From a checkpoint of a small image classifier.
Model: 2.28M parameters, 48-pixel images, arch resmlp, activation gelu, patch size [4, 4], layers 8, width 256.
Training: soap at rate 0.0034, 11700 steps, batches of 384, held-out accuracy 99%.
Data: 42238 training examples, 106.4 epochs.
Rows from block 3, named by matrix and row number. Rows with one number belong to one neuron. Each number is 200 + 20 x the weight over its row's rms, rounded and kept within 0 to 999. All counts start at 0. After the name is the row's rms in percent of the matrix's.
# fc1: MLP up (model.blocks.3.mlp.fc1.weight, 512x256), inputs 215-255
# fc2: MLP down (model.blocks.3.mlp.fc2.weight, 256x512, transposed), outputs 215-255
fc1.90,091,220,175,175,198,180,216,211,207,195,178,179,192,202,187,206,215,183,186,221,230,201,192,190,196,220,197,183,198,201,243,152,226,190,211,178,227,195,185,206,203,211
fc1.91,106,195,222,193,188,197,186,220,175,213,208,193,212,179,222,209,220,219,196,213,161,243,206,184,226,175,225,205,226,200,214,187,200,213,188,200,210,223,209,171,221,207
fc1.92,095,184,210,184,179,190,219,186,164,212,181,202,203,179,210,195,190,236,220,204,166,195,199,167,198,218,238,229,201,170,204,176,178,223,165,182,230,214,188,214,209,224
fc1.93,098,201,218,186,178,174,224,197,188,207,224,201,188,200,170,192,188,215,198,176,191,183,215,206,220,203,206,204,213,184,192,198,218,185,193,234,179,205,207,175,238,237
fc1.94,096,207,184,190,189,193,185,229,187,210,180,194,211,204,194,183,222,207,187,221,178,225,211,229,221,224,220,200,188,196,204,212,159,205,186,214,234,211,231,215,202,213
fc1.95,111,212,181,188,158,151,190,202,219,208,215,225,203,209,190,186,198,185,202,188,219,220,228,197,158,243,221,226,226,183,182,230,235,228,202,183,183,238,214,206,223,187
fc1.96,102,204,215,190,168,188,222,177,245,189,222,190,190,210,187,223,186,169,214,212,211,198,196,177,204,227,238,206,201,184,202,192,223,212,176,182,229,202,177,172,233,187
fc1.97,107,168,229,196,185,189,203,197,177,218,204,197,228,186,207,201,151,180,203,203,226,201,205,181,189,193,198,228,198,192,211,182,235,173,215,170,181,246,217,204,198,194
fc1.98,094,212,174,220,229,176,210,159,201,208,209,178,185,217,202,206,184,176,200,191,222,196,182,197,195,225,215,212,190,202,223,236,220,199,225,202,199,153,197,197,174,206
fc1.99,111,215,203,200,170,191,196,200,212,223,215,216,200,224,188,198,176,240,195,161,174,202,189,202,219,182,186,206,229,204,154,165,201,220,203,203,164,204,218,180,191,209
fc1.100,102,186,232,195,186,235,198,219,217,202,211,188,229,156,209,222,168,201,202,195,206,220,209,200,198,209,203,174,196,197,203,181,244,161,232,209,217,205,235,208,204,206
fc1.101,095,179,197,177,239,247,181,208,174,181,191,194,203,192,204,195,176,167,210,177,194,173,197,203,228,187,243,187,187,214,165,213,178,170,221,164,215,229,227,180,184,216
fc1.102,098,172,195,210,203,161,213,229,165,163,190,177,226,186,191,190,215,218,190,201,259,199,194,200,188,237,197,203,184,177,173,225,224,218,171,202,175,207,171,198,206,183
fc1.103,108,223,207,196,205,150,232,164,205,189,165,193,231,210,177,206,186,198,197,202,210,209,180,172,207,210,224,208,174,208,215,194,177,216,178,220,190,187,189,209,200,167
fc1.104,101,189,171,225,217,197,214,219,197,201,217,196,234,182,181,215,200,202,186,242,200,192,229,190,198,188,194,208,226,196,200,169,183,181,195,205,201,189,167,216,191,204
fc1.105,095,156,197,200,182,173,226,195,177,207,210,189,201,190,168,214,190,201,222,191,231,204,232,216,169,204,222,199,210,187,213,212,254,178,211,188,211,197,184,191,173,188
fc1.106,105,216,232,186,200,174,208,179,176,181,199,206,213,219,214,218,206,213,198,174,187,215,193,206,212,181,195,178,229,177,159,184,194,211,201,215,184,240,175,170,208,177
fc1.107,110,216,148,199,238,212,224,229,172,204,190,189,211,181,186,202,193,215,172,212,195,206,205,175,207,198,208,199,154,202,183,262,185,180,216,193,187,210,183,201,153,170
fc1.108,101,199,185,209,214,192,167,214,182,189,228,200,223,199,201,197,247,203,208,178,216,196,205,211,207,199,202,186,194,202,192,221,231,197,198,192,208,201,212,202,197,179
fc1.109,089,205,200,195,185,178,180,215,202,182,166,177,188,191,210,213,213,193,218,198,213,178,201,190,183,224,194,215,204,170,236,143,198,234,214,170,215,217,173,183,175,195
fc1.110,101,207,202,178,174,213,186,190,192,223,179,185,227,165,198,221,191,200,200,182,201,242,220,201,189,227,173,235,192,192,157,198,213,218,204,195,225,199,210,211,194,209
fc1.111,104,191,209,221,212,150,215,208,201,163,198,198,205,196,179,191,180,202,170,167,211,213,214,202,223,224,210,201,196,217,178,248,188,193,199,185,172,202,184,193,158,188
fc1.112,100,192,228,172,216,195,200,221,192,180,237,223,183,181,184,198,214,224,200,184,180,172,194,184,195,199,198,176,219,165,221,202,197,211,201,212,188,187,202,203,206,193
fc1.113,103,260,185,173,164,183,187,218,213,228,195,207,202,208,215,190,178,231,206,208,219,195,210,229,196,234,210,228,193,181,189,198,182,241,236,194,169,171,183,183,201,202
fc1.114,091,193,213,190,205,202,219,207,181,186,213,235,164,164,210,185,212,178,220,190,193,234,218,207,195,206,187,236,202,176,220,196,227,169,207,186,159,199,186,205,182,184
fc1.115,104,198,232,173,177,192,238,204,165,225,182,199,206,195,221,209,234,214,247,206,159,191,208,167,225,202,231,197,215,202,204,218,194,222,204,218,186,217,232,207,197,224
fc1.116,108,203,191,215,242,185,188,263,184,209,210,198,196,187,198,190,227,210,204,206,196,218,208,141,246,212,202,179,211,183,212,189,204,234,197,167,209,219,186,201,205,186
fc1.117,104,199,215,231,196,160,186,219,206,217,190,176,213,210,207,212,152,223,207,173,191,188,187,190,220,174,179,203,240,191,197,199,199,196,199,198,184,217,190,211,212,180
fc1.118,100,182,200,215,255,186,209,177,233,199,198,203,198,196,210,216,232,201,201,193,216,218,203,188,211,213,221,192,208,200,175,198,204,194,229,199,188,206,182,209,184,150
fc1.119,094,188,192,209,218,170,201,191,184,187,192,198,161,177,217,208,190,195,250,232,222,222,220,209,190,203,182,194,161,197,153,223,221,231,238,225,211,210,200,228,192,192
fc1.120,099,225,171,248,200,202,196,208,190,220,179,200,184,216,192,206,219,182,174,163,188,169,224,176,213,197,215,192,226,149,261,212,191,182,208,179,162,173,203,231,182,178
fc1.121,109,171,203,203,187,216,197,190,233,160,250,198,181,191,212,182,228,213,180,211,172,217,196,190,162,179,203,188,167,179,159,180,196,218,225,188,258,206,196,206,213,221
fc1.122,098,217,223,192,160,194,221,175,185,219,179,218,184,221,212,208,195,221,177,234,210,204,225,189,235,208,204,190,212,207,180,216,187,215,223,185,165,200,220,201,207,208
fc1.123,104,208,191,218,235,225,243,204,210,204,201,185,162,202,205,191,189,180,228,177,224,213,236,235,187,187,236,165,192,265,203,200,183,201,199,206,224,228,203,191,179,198
fc1.124,104,214,192,192,219,177,184,212,188,233,216,218,187,237,226,189,179,185,189,180,177,192,181,202,194,235,213,242,196,226,173,173,173,185,195,191,173,174,200,185,235,209
fc1.125,109,221,222,196,198,181,173,241,199,198,240,212,210,247,142,213,225,188,226,210,185,224,203,211,188,231,213,196,228,178,171,211,226,211,242,202,186,188,200,203,201,226
fc1.126,099,187,171,202,188,165,200,202,213,185,254,219,180,193,209,179,238,205,200,221,176,214,207,218,187,208,213,219,230,195,192,200,216,215,193,173,178,194,179,227,184,171
fc1.127,098,200,247,201,200,191,181,238,159,238,169,207,216,195,209,199,233,229,230,185,209,191,218,217,227,189,207,226,178,202,199,187,196,173,185,206,229,202,169,214,222,208
fc1.128,093,193,172,160,197,221,212,234,200,200,197,177,229,208,218,181,168,190,252,192,238,164,202,194,190,236,195,223,203,229,230,158,188,223,220,173,195,151,170,183,173,203
fc1.129,111,204,231,230,195,174,177,208,210,187,174,215,203,221,211,189,188,196,188,159,199,203,187,189,231,161,231,192,208,187,221,201,207,194,168,185,192,198,207,192,184,180
fc1.130,096,233,204,212,220,214,186,185,216,217,220,186,239,217,166,207,186,178,213,203,212,218,205,209,212,205,226,224,205,223,195,192,222,204,198,164,219,201,179,228,214,193
fc1.131,092,185,194,183,191,200,189,209,171,220,205,239,169,164,181,179,186,171,225,176,205,231,229,224,180,188,195,168,196,200,206,232,201,187,204,182,206,202,204,192,165,206
fc1.132,105,230,198,168,195,217,217,216,214,211,170,190,181,201,203,192,183,198,166,173,230,170,212,192,220,218,223,198,205,191,224,171,208,224,199,221,171,192,201,200,219,146
fc1.133,092,191,209,245,185,224,173,193,191,179,213,158,208,213,204,205,241,223,230,189,204,214,209,198,188,166,192,172,217,203,184,187,198,196,212,199,216,225,168,206,244,212
fc1.134,107,193,187,202,207,201,195,241,234,206,215,199,183,172,170,171,188,209,188,200,208,199,210,206,199,168,165,240,191,199,218,166,219,177,177,190,197,219,162,205,230,174
fc1.135,103,199,201,189,219,206,196,169,229,240,215,180,199,183,141,216,228,173,227,198,187,225,204,187,190,162,210,168,188,210,158,217,196,205,198,218,203,199,212,233,197,202
fc1.136,113,220,218,213,205,177,191,207,190,192,191,216,225,214,169,234,219,239,207,182,194,207,198,180,186,164,217,201,215,211,224,210,175,170,182,209,216,175,193,201,228,221
fc1.137,095,237,206,183,193,195,188,183,246,182,234,173,223,209,222,246,210,223,206,190,155,228,203,197,179,214,231,202,220,236,211,183,215,192,185,192,188,198,209,173,178,200
fc1.138,092,221,230,200,230,207,243,211,193,217,202,183,236,216,203,205,193,207,225,237,204,240,204,198,202,188,217,213,221,212,183,173,186,148,187,190,235,175,215,215,199,216
fc1.139,097,225,190,207,222,226,207,162,169,230,231,212,184,180,173,201,252,196,187,173,159,210,195,197,205,217,204,225,204,200,195,222,194,214,175,202,144,199,203,216,228,195
fc1.140,100,213,175,187,192,182,170,196,188,196,181,168,216,198,226,204,205,185,211,159,225,199,226,195,199,201,187,184,241,205,188,216,245,177,211,193,154,206,188,219,206,194
fc1.141,099,201,227,199,213,213,194,200,213,229,197,200,198,180,179,202,206,225,186,233,217,218,218,196,207,168,223,220,217,192,194,159,209,177,181,198,186,174,164,242,228,192
fc1.142,109,205,215,213,165,191,225,222,191,186,194,203,183,203,179,202,216,213,234,222,192,197,194,180,197,239,200,176,197,188,186,192,198,209,201,200,171,206,190,217,199,227
fc1.143,104,178,196,190,209,208,210,188,179,183,223,202,178,203,183,195,197,198,197,205,223,201,180,217,199,207,150,196,220,224,195,210,242,211,208,216,186,223,209,208,187,173
fc1.144,093,231,212,200,195,216,207,165,181,205,207,182,211,183,244,185,238,210,193,199,197,185,189,186,209,190,219,214,169,204,235,196,211,149,194,203,168,188,189,210,200,240
fc1.145,095,195,190,212,202,199,226,196,210,199,190,201,171,180,205,231,203,197,200,183,203,213,229,204,231,185,216,231,227,213,216,195,205,199,200,203,218,205,195,228,178,171
fc1.146,105,203,217,203,167,207,225,200,176,214,193,190,200,190,207,212,208,225,208,243,200,199,207,226,187,234,196,186,216,219,218,182,208,221,188,244,195,173,180,163,224,198
fc1.147,103,235,202,182,180,215,204,177,202,189,225,195,181,196,203,225,222,224,196,229,207,223,224,182,181,206,207,223,179,219,204,170,190,206,186,214,190,195,207,177,188,195
fc1.148,109,201,182,224,191,182,231,226,213,200,214,181,194,227,188,182,192,225,182,165,232,215,182,210,173,188,219,180,209,210,199,196,187,183,211,203,225,206,205,206,212,215
fc1.149,102,208,204,210,221,182,215,192,206,184,189,201,195,199,212,207,221,178,201,185,191,227,167,202,169,186,195,201,180,189,147,185,202,181,238,211,207,209,196,247,218,198
fc1.150,096,173,233,206,195,204,212,222,235,229,206,217,222,204,217,198,191,203,225,177,196,199,225,175,200,215,228,244,220,199,187,215,193,161,170,196,184,202,213,167,244,184
fc1.151,109,190,185,212,190,160,205,194,192,198,175,193,191,233,217,182,193,215,172,193,172,181,189,200,182,208,197,198,201,198,187,204,157,211,173,193,217,221,210,220,204,207
fc1.152,100,207,193,191,168,228,216,192,180,189,232,207,224,207,196,202,231,203,187,179,237,176,207,217,203,176,202,185,181,181,234,228,189,209,195,184,217,217,199,180,218,181
fc1.153,112,217,199,194,192,207,227,185,194,215,203,190,181,222,208,178,194,209,213,251,190,202,190,204,244,134,196,200,194,218,184,169,204,158,159,181,205,225,209,181,204,174
fc1.154,093,159,202,214,223,197,205,179,202,227,209,217,209,214,226,181,178,214,186,211,213,213,222,192,188,234,227,221,240,189,211,193,165,189,171,207,183,164,215,214,197,235
fc1.155,094,207,179,247,197,201,189,203,195,218,214,197,214,166,246,209,208,171,189,197,197,189,182,227,202,218,181,194,201,216,187,146,241,205,205,227,144,211,182,195,243,188
fc1.156,099,231,177,214,165,147,211,173,215,206,227,176,221,191,205,217,195,211,205,188,177,195,213,183,184,197,209,228,199,210,245,183,174,194,171,188,170,190,186,220,166,195
fc1.157,100,213,217,202,214,234,214,199,200,189,224,198,201,174,192,166,197,182,170,181,195,236,176,231,193,189,190,208,222,214,202,216,184,176,194,197,201,167,200,201,192,184
fc1.158,097,203,195,185,187,224,201,198,221,185,230,235,169,217,206,209,228,200,204,230,201,189,196,169,212,191,206,195,192,200,216,182,211,188,212,214,201,209,213,175,215,209
fc1.159,111,176,208,222,224,143,177,182,189,197,202,191,200,224,238,177,179,220,201,176,239,198,210,216,194,221,199,192,208,211,204,215,160,187,180,199,220,215,173,216,230,221
fc1.160,106,173,165,187,172,203,172,217,187,188,192,197,189,210,221,238,208,180,193,193,205,186,237,182,223,207,236,214,247,205,200,225,175,196,201,197,215,219,187,205,222,193
fc1.161,102,211,216,185,201,229,242,184,165,208,214,201,195,210,204,191,180,197,201,186,199,195,191,218,199,186,217,179,212,181,186,201,195,202,173,245,191,205,228,174,219,181
fc1.162,094,199,189,194,245,191,235,245,205,187,200,165,221,215,190,200,210,196,206,224,204,212,206,185,191,206,209,190,224,253,190,195,177,191,204,231,179,185,215,223,168,206
fc1.163,117,212,188,193,231,213,223,203,177,206,181,192,221,192,148,213,186,202,185,213,207,250,200,200,205,155,216,214,194,226,186,241,182,202,182,210,191,193,230,198,211,177
fc1.164,099,223,189,187,211,215,190,223,184,218,220,182,211,214,196,191,186,219,208,207,223,171,169,201,201,199,180,237,207,236,208,193,210,145,200,177,196,177,188,179,247,188
fc1.165,101,177,243,196,220,211,213,218,186,228,211,192,216,210,228,205,204,192,180,206,202,220,208,174,184,225,181,213,228,219,177,194,206,179,176,204,212,183,206,194,206,204
fc1.166,101,185,188,189,144,185,204,231,205,195,192,176,201,195,163,222,260,209,186,201,193,201,205,192,213,211,205,237,195,212,255,237,221,198,216,178,200,204,191,209,190,195
fc1.167,104,180,168,190,208,171,199,180,217,192,228,180,196,191,208,216,177,195,223,224,173,180,222,180,229,178,208,234,213,150,199,175,203,206,233,199,156,209,194,212,181,186
fc2.90,096,189,221,235,214,185,179,208,179,230,206,219,178,224,200,185,194,234,200,196,218,168,202,202,186,167,234,176,209,198,180,213,185,174,223,185,197,204,210,210,187,195
fc2.91,103,210,207,205,198,164,211,163,212,194,176,218,195,227,181,163,194,203,181,216,239,231,191,165,178,223,176,174,206,209,172,229,179,154,208,179,180,185,256,188,200,191
fc2.92,101,183,154,223,214,213,198,208,252,203,207,192,184,175,215,222,222,181,206,243,209,173,194,187,221,210,203,206,199,203,207,204,207,174,233,206,194,218,205,195,197,185
fc2.93,091,179,184,197,207,214,195,240,209,207,182,213,207,228,204,201,243,193,196,219,212,204,218,189,204,180,215,199,196,196,212,202,199,232,183,190,235,246,186,208,210,217
fc2.94,100,194,221,244,212,191,198,163,257,157,207,214,218,197,254,225,178,190,221,188,235,174,210,177,212,201,230,208,188,196,230,195,227,186,220,182,197,194,188,216,194,175
fc2.95,110,214,222,182,191,203,211,234,190,207,186,179,194,167,201,165,202,234,199,235,173,196,209,196,210,206,207,189,197,194,232,213,232,185,242,220,240,164,206,166,204,190
fc2.96,101,182,165,213,200,192,221,178,216,244,154,202,172,186,225,202,203,197,205,225,197,212,186,193,203,168,190,199,222,236,203,249,165,197,209,179,157,200,187,213,191,203
fc2.97,105,206,214,192,223,210,213,187,194,207,207,159,202,198,197,229,210,219,186,182,184,173,192,222,174,212,185,196,232,210,220,189,225,236,184,214,252,207,164,187,193,215
fc2.98,104,228,223,182,161,223,214,210,171,181,195,197,251,176,186,178,196,240,183,206,188,217,188,213,171,205,233,190,224,196,193,168,226,197,202,195,196,174,210,183,211,214
fc2.99,105,155,185,198,174,206,209,190,175,175,201,205,201,184,226,173,194,164,202,230,199,202,228,229,185,181,182,178,185,228,225,226,188,206,227,203,199,205,211,182,209,239
fc2.100,092,225,228,189,226,172,222,198,200,196,164,185,215,210,193,189,180,177,196,229,222,215,195,193,167,197,203,248,193,198,202,190,202,236,178,211,199,194,173,227,234,162
fc2.101,103,211,213,225,160,192,229,204,196,190,236,176,281,216,230,198,195,226,203,205,206,228,190,190,210,200,187,179,177,196,186,187,192,225,199,200,201,144,185,223,193,212
fc2.102,086,200,220,160,194,195,212,206,173,192,195,174,219,187,195,188,164,182,190,231,185,194,171,191,194,227,228,238,193,238,247,184,145,176,224,248,216,183,209,173,199,192
fc2.103,109,180,172,241,216,230,176,187,231,149,228,190,181,193,196,204,208,210,189,161,179,200,206,195,200,200,186,189,226,197,182,198,212,199,241,154,180,207,171,206,170,202
fc2.104,102,235,188,211,211,179,201,176,187,171,193,206,201,191,204,177,195,198,190,201,226,196,206,217,226,207,218,216,196,166,188,216,222,206,210,208,208,210,185,191,200,183
fc2.105,100,225,207,191,237,199,209,228,232,155,157,199,208,187,205,199,201,212,180,191,192,211,208,227,216,189,185,204,216,213,203,214,215,175,187,213,256,201,185,211,212,191
fc2.106,102,165,212,196,191,194,233,223,187,221,182,219,164,184,196,213,194,179,199,218,227,204,205,211,219,232,234,179,215,232,205,198,153,197,212,196,205,188,192,182,212,225
fc2.107,094,180,224,209,200,209,183,189,185,203,209,192,191,223,213,213,163,178,210,168,176,201,193,227,181,208,196,226,214,191,185,154,197,184,188,215,207,213,217,171,185,211
fc2.108,101,194,232,212,193,178,219,189,165,173,208,166,211,180,190,195,158,231,202,233,184,164,199,201,193,220,232,179,202,199,229,180,189,216,209,255,181,190,207,178,191,193
fc2.109,089,188,193,239,222,205,185,228,204,221,225,215,162,234,178,191,211,223,168,188,205,203,173,218,199,188,220,183,211,220,176,216,203,174,207,187,166,197,217,210,205,230
fc2.110,098,191,207,179,230,192,203,226,204,192,177,195,192,190,197,188,209,198,208,225,209,215,220,193,198,209,228,205,206,192,262,175,206,187,177,242,198,185,170,196,226,193
fc2.111,101,218,210,212,183,206,166,150,185,179,214,178,238,189,185,181,197,202,188,205,176,186,225,231,182,184,215,202,205,172,173,191,204,209,229,194,187,192,217,207,213,218
fc2.112,098,206,178,247,201,178,227,167,194,253,185,197,187,221,218,204,166,201,193,198,224,203,198,174,215,222,177,211,192,203,220,187,188,204,168,232,205,195,248,188,199,211
fc2.113,105,217,213,189,154,190,230,205,181,234,207,211,206,166,200,186,203,209,199,190,158,182,193,227,196,212,252,174,210,224,200,224,209,197,191,216,189,173,237,198,178,206
fc2.114,092,220,212,226,184,159,198,196,209,221,217,191,214,226,223,245,161,206,162,194,208,186,155,221,205,210,195,194,191,240,221,178,167,205,197,221,212,196,220,178,191,203
fc2.115,115,168,185,192,191,211,204,213,209,195,217,210,210,207,168,209,198,224,188,165,212,209,184,209,176,181,163,196,197,217,187,208,213,182,220,213,247,227,194,202,200,252
fc2.116,107,198,186,251,225,179,177,170,208,228,198,200,210,199,183,199,200,205,167,149,211,187,178,181,207,191,184,179,189,186,206,227,189,216,208,197,196,170,236,202,197,207
fc2.117,091,198,206,150,206,201,185,179,208,219,203,197,198,188,206,206,181,151,181,213,220,220,235,196,185,244,235,221,193,171,222,192,226,211,155,233,182,187,200,184,206,227
fc2.118,095,234,211,194,170,229,201,195,154,195,191,183,215,174,183,189,179,192,203,199,179,213,196,165,187,189,214,198,176,173,191,176,211,207,191,206,196,203,179,215,215,189
fc2.119,094,229,228,194,228,217,204,184,205,224,225,189,221,207,181,248,188,175,190,181,219,187,181,187,215,198,206,211,244,231,194,175,181,217,184,189,195,201,199,211,190,220
fc2.120,099,184,240,141,218,204,201,240,207,196,193,182,201,238,189,200,215,212,202,207,206,259,178,181,189,194,190,162,183,219,163,177,205,197,174,219,237,200,210,174,201,200
fc2.121,105,212,220,166,203,175,218,212,206,197,177,210,199,207,209,190,220,191,177,202,203,198,213,193,185,234,209,221,199,183,228,225,202,224,210,219,195,209,216,175,219,199
fc2.122,101,172,177,209,202,221,185,223,199,202,216,165,198,206,202,196,240,213,204,168,182,208,183,197,175,189,199,193,195,207,211,200,197,211,197,201,230,216,180,186,189,207
fc2.123,098,203,221,205,159,196,170,205,187,192,210,211,239,220,200,191,197,213,181,209,189,220,187,205,179,186,174,195,166,202,183,176,201,206,187,212,175,130,204,213,210,238
fc2.124,105,164,199,214,175,196,199,192,216,187,192,231,200,180,202,210,215,194,209,217,200,192,181,226,192,172,176,185,207,208,213,243,203,198,193,163,204,199,187,243,159,208
fc2.125,105,225,230,221,208,175,203,210,184,193,195,154,239,167,204,205,188,232,201,233,201,194,210,203,180,225,210,216,220,174,219,192,216,187,222,220,195,186,206,156,166,223
fc2.126,106,229,224,194,192,210,198,222,216,193,181,209,211,201,215,195,183,212,182,224,215,185,178,194,240,210,183,191,184,204,220,192,215,158,218,228,240,160,217,183,242,228
fc2.127,092,234,195,171,182,215,222,206,189,173,201,180,196,209,180,183,186,162,177,206,202,201,173,206,185,222,215,219,200,170,216,233,202,209,155,234,182,208,225,203,195,203
fc2.128,092,193,201,226,225,185,167,184,186,197,189,189,167,209,174,184,234,212,186,171,191,241,186,212,214,196,197,181,194,182,193,229,214,188,206,170,174,212,197,230,228,208
fc2.129,117,197,178,210,221,225,220,187,185,196,190,188,170,157,186,186,215,216,233,231,190,174,193,240,217,203,198,175,212,217,220,197,194,196,174,212,169,208,224,170,205,196
fc2.130,096,174,191,194,200,189,187,202,212,200,171,227,169,194,205,184,225,190,210,211,201,211,208,174,178,187,205,181,177,199,205,253,193,215,192,214,180,177,180,168,220,191
fc2.131,086,198,227,204,190,232,221,172,177,179,199,161,221,168,215,201,188,208,137,214,217,192,190,193,205,184,204,236,209,195,215,169,176,230,204,203,224,207,168,197,213,163
fc2.132,102,214,201,192,197,203,201,171,163,198,180,192,209,160,216,175,200,191,204,230,216,178,209,246,217,178,182,214,200,194,204,225,159,207,176,218,216,201,219,178,201,193
fc2.133,097,226,207,189,228,194,214,215,199,178,215,189,217,203,196,225,167,184,221,199,242,191,189,201,201,216,252,220,172,202,200,209,204,205,207,210,194,162,212,203,209,201
fc2.134,106,184,204,217,205,202,183,197,209,196,221,178,232,169,204,212,220,202,227,189,176,224,185,214,183,186,209,212,189,213,224,184,211,244,225,180,207,173,215,171,193,229
fc2.135,100,189,208,187,153,200,186,178,228,170,205,217,169,206,192,182,186,224,218,155,186,169,195,184,210,198,188,230,213,181,168,211,184,201,167,213,194,238,194,229,187,208
fc2.136,103,183,194,188,182,211,207,196,172,144,181,193,155,176,193,192,180,206,217,170,184,188,203,210,190,234,191,217,189,199,207,180,230,195,208,217,207,214,217,209,175,188
fc2.137,100,190,201,181,228,182,203,211,175,176,163,219,203,211,173,185,174,194,146,181,210,222,194,187,192,195,175,216,200,202,203,182,209,185,196,210,182,193,191,194,218,202
fc2.138,098,175,200,195,162,225,187,221,257,185,193,204,136,203,186,197,199,220,195,167,208,177,194,214,182,214,199,218,198,200,198,210,225,193,211,226,195,204,164,248,187,178
fc2.139,091,188,185,241,185,193,178,223,210,190,200,197,218,204,198,219,207,223,200,216,216,221,187,166,230,205,216,189,183,201,228,177,211,225,198,221,221,187,191,189,190,215
fc2.140,097,179,236,184,182,192,238,226,192,218,193,203,189,192,201,162,195,231,200,238,226,192,220,227,232,211,258,210,188,202,241,220,213,188,227,238,233,178,193,190,173,219
fc2.141,092,171,169,211,203,194,193,218,192,191,209,206,208,192,191,210,192,180,206,188,205,153,188,206,203,207,161,186,185,188,187,241,221,225,194,208,184,230,187,173,187,228
fc2.142,097,184,181,205,224,206,180,203,193,225,180,203,212,201,201,192,199,194,193,190,209,177,179,217,213,196,164,216,215,224,190,216,224,184,198,187,216,179,206,185,221,146
fc2.143,104,227,228,209,189,206,196,210,180,206,205,200,229,176,201,152,204,189,213,216,225,197,193,219,216,190,230,211,193,176,199,189,176,201,192,213,234,164,185,213,229,200
fc2.144,094,188,232,187,225,181,187,231,192,210,213,208,164,243,193,238,160,219,222,195,218,189,208,185,179,216,224,204,202,234,193,184,212,234,199,206,229,187,191,205,217,184
fc2.145,101,189,176,170,221,228,186,211,176,212,164,195,199,205,192,156,197,193,193,209,214,236,212,204,184,211,213,172,153,185,197,180,208,174,205,220,216,206,208,181,220,174
fc2.146,107,186,186,209,210,171,155,183,241,196,243,205,201,214,200,199,209,178,203,191,209,222,195,153,233,191,196,225,186,191,219,200,208,197,212,173,201,219,214,217,179,200
fc2.147,110,196,230,198,224,166,183,198,165,197,174,194,205,217,183,206,174,199,196,209,217,169,201,200,224,183,193,169,173,203,176,228,202,201,203,196,201,194,183,203,192,199
fc2.148,105,221,204,157,227,212,176,215,183,202,176,204,226,194,221,191,211,198,182,192,180,198,220,209,206,222,182,205,200,203,157,188,180,197,193,209,227,209,204,210,198,191
fc2.149,103,201,191,160,180,221,226,228,207,192,203,203,192,219,213,155,219,224,164,201,200,174,212,199,205,214,212,194,205,188,230,201,222,257,161,205,194,197,200,188,207,193
fc2.150,097,209,170,184,199,197,231,178,175,193,166,208,199,191,185,208,181,152,211,225,207,191,195,216,261,173,173,211,224,199,222,201,202,230,207,231,204,234,184,211,187,214
fc2.151,103,198,196,185,155,214,183,188,216,182,198,205,178,139,208,205,237,192,171,202,189,202,186,193,207,206,210,184,197,176,214,190,164,218,203,162,203,204,204,169,221,232
fc2.152,105,213,186,178,189,218,214,201,187,191,184,203,229,162,187,182,173,205,181,221,171,195,175,224,191,214,195,204,193,198,200,182,164,200,200,236,190,167,208,205,210,203
fc2.153,105,194,191,201,229,198,231,205,206,165,209,211,209,200,156,213,226,168,190,183,199,189,212,209,197,158,226,150,206,193,187,206,175,210,245,229,200,217,177,251,205,220
fc2.154,093,199,207,184,216,204,183,207,159,183,207,197,191,210,192,219,203,192,203,247,196,183,176,201,221,196,209,202,175,202,226,223,222,221,197,203,229,203,175,173,206,174
fc2.155,100,218,238,203,212,181,203,209,154,218,197,148,219,197,198,198,205,221,166,194,188,194,207,215,190,240,228,188,220,224,225,212,190,181,148,221,234,169,185,189,196,210
fc2.156,104,186,178,168,198,217,189,222,181,189,189,212,195,214,196,181,228,193,207,202,202,227,212,215,175,195,200,195,169,196,179,161,246,203,173,218,209,217,178,181,230,220
fc2.157,098,218,224,205,195,199,214,155,201,184,187,196,217,182,196,226,178,208,237,170,205,178,235,199,192,186,223,195,158,187,168,180,231,203,221,190,182,222,208,191,193,218
fc2.158,108,178,186,190,214,161,193,209,193,209,203,201,220,231,231,227,142,202,188,185,200,185,190,176,197,206,185,198,206,209,204,182,162,192,202,207,193,178,234,204,232,243
fc2.159,097,215,225,170,195,222,175,172,208,189,177,216,195,172,181,175,215,197,201,230,204,165,185,200,227,216,235,189,173,179,201,172,216,205,217,178,190,187,220,184,188,190
fc2.160,110,194,197,234,202,193,229,156,183,208,182,219,176,170,187,212,171,194,197,209,207,194,205,217,191,163,171,190,193,220,236,198,188,231,209,201,180,185,212,225,175,185
fc2.161,094,199,191,182,180,198,176,229,220,218,191,224,192,223,228,223,216,137,213,193,200,218,229,157,201,223,217,223,204,192,234,182,212,199,216,200,179,197,207,195,166,198
fc2.162,103,175,174,214,159,224,167,186,244,159,252,200,167,175,197,204,196,203,193,146,162,186,196,223,201,217,180,213,179,168,187,167,219,225,176,179,211,204,192,221,191,204
fc2.163,120,169,196,203,156,207,188,173,217,198,227,216,172,181,190,203,174,197,237,153,206,179,205,211,205,196,202,228,193,195,183,200,211,186,218,212,198,211,218,186,141,229
fc2.164,104,177,199,181,192,204,218,207,239,178,195,213,187,182,200,195,195,174,222,196,198,218,195,214,185,176,194,193,180,189,196,231,197,199,190,193,173,200,184,238,180,199
fc2.165,096,208,203,188,196,209,197,161,209,221,198,207,171,192,193,194,185,153,205,191,209,205,211,211,218,177,192,228,208,199,180,186,170,206,203,197,196,222,194,231,186,187
fc2.166,101,208,228,207,230,228,202,238,189,153,166,196,222,203,173,170,152,204,219,193,224,210,234,177,162,197,198,215,189,193,153,200,182,192,200,239,165,174,192,180,202,172
fc2.167,092,205,229,191,212,247,221,218,171,227,168,222,207,200,193,185,219,209,157,189,203,209,195,225,172,224,180,196,205,213,176,202,210,191,176,180,254,212,176,183,228,216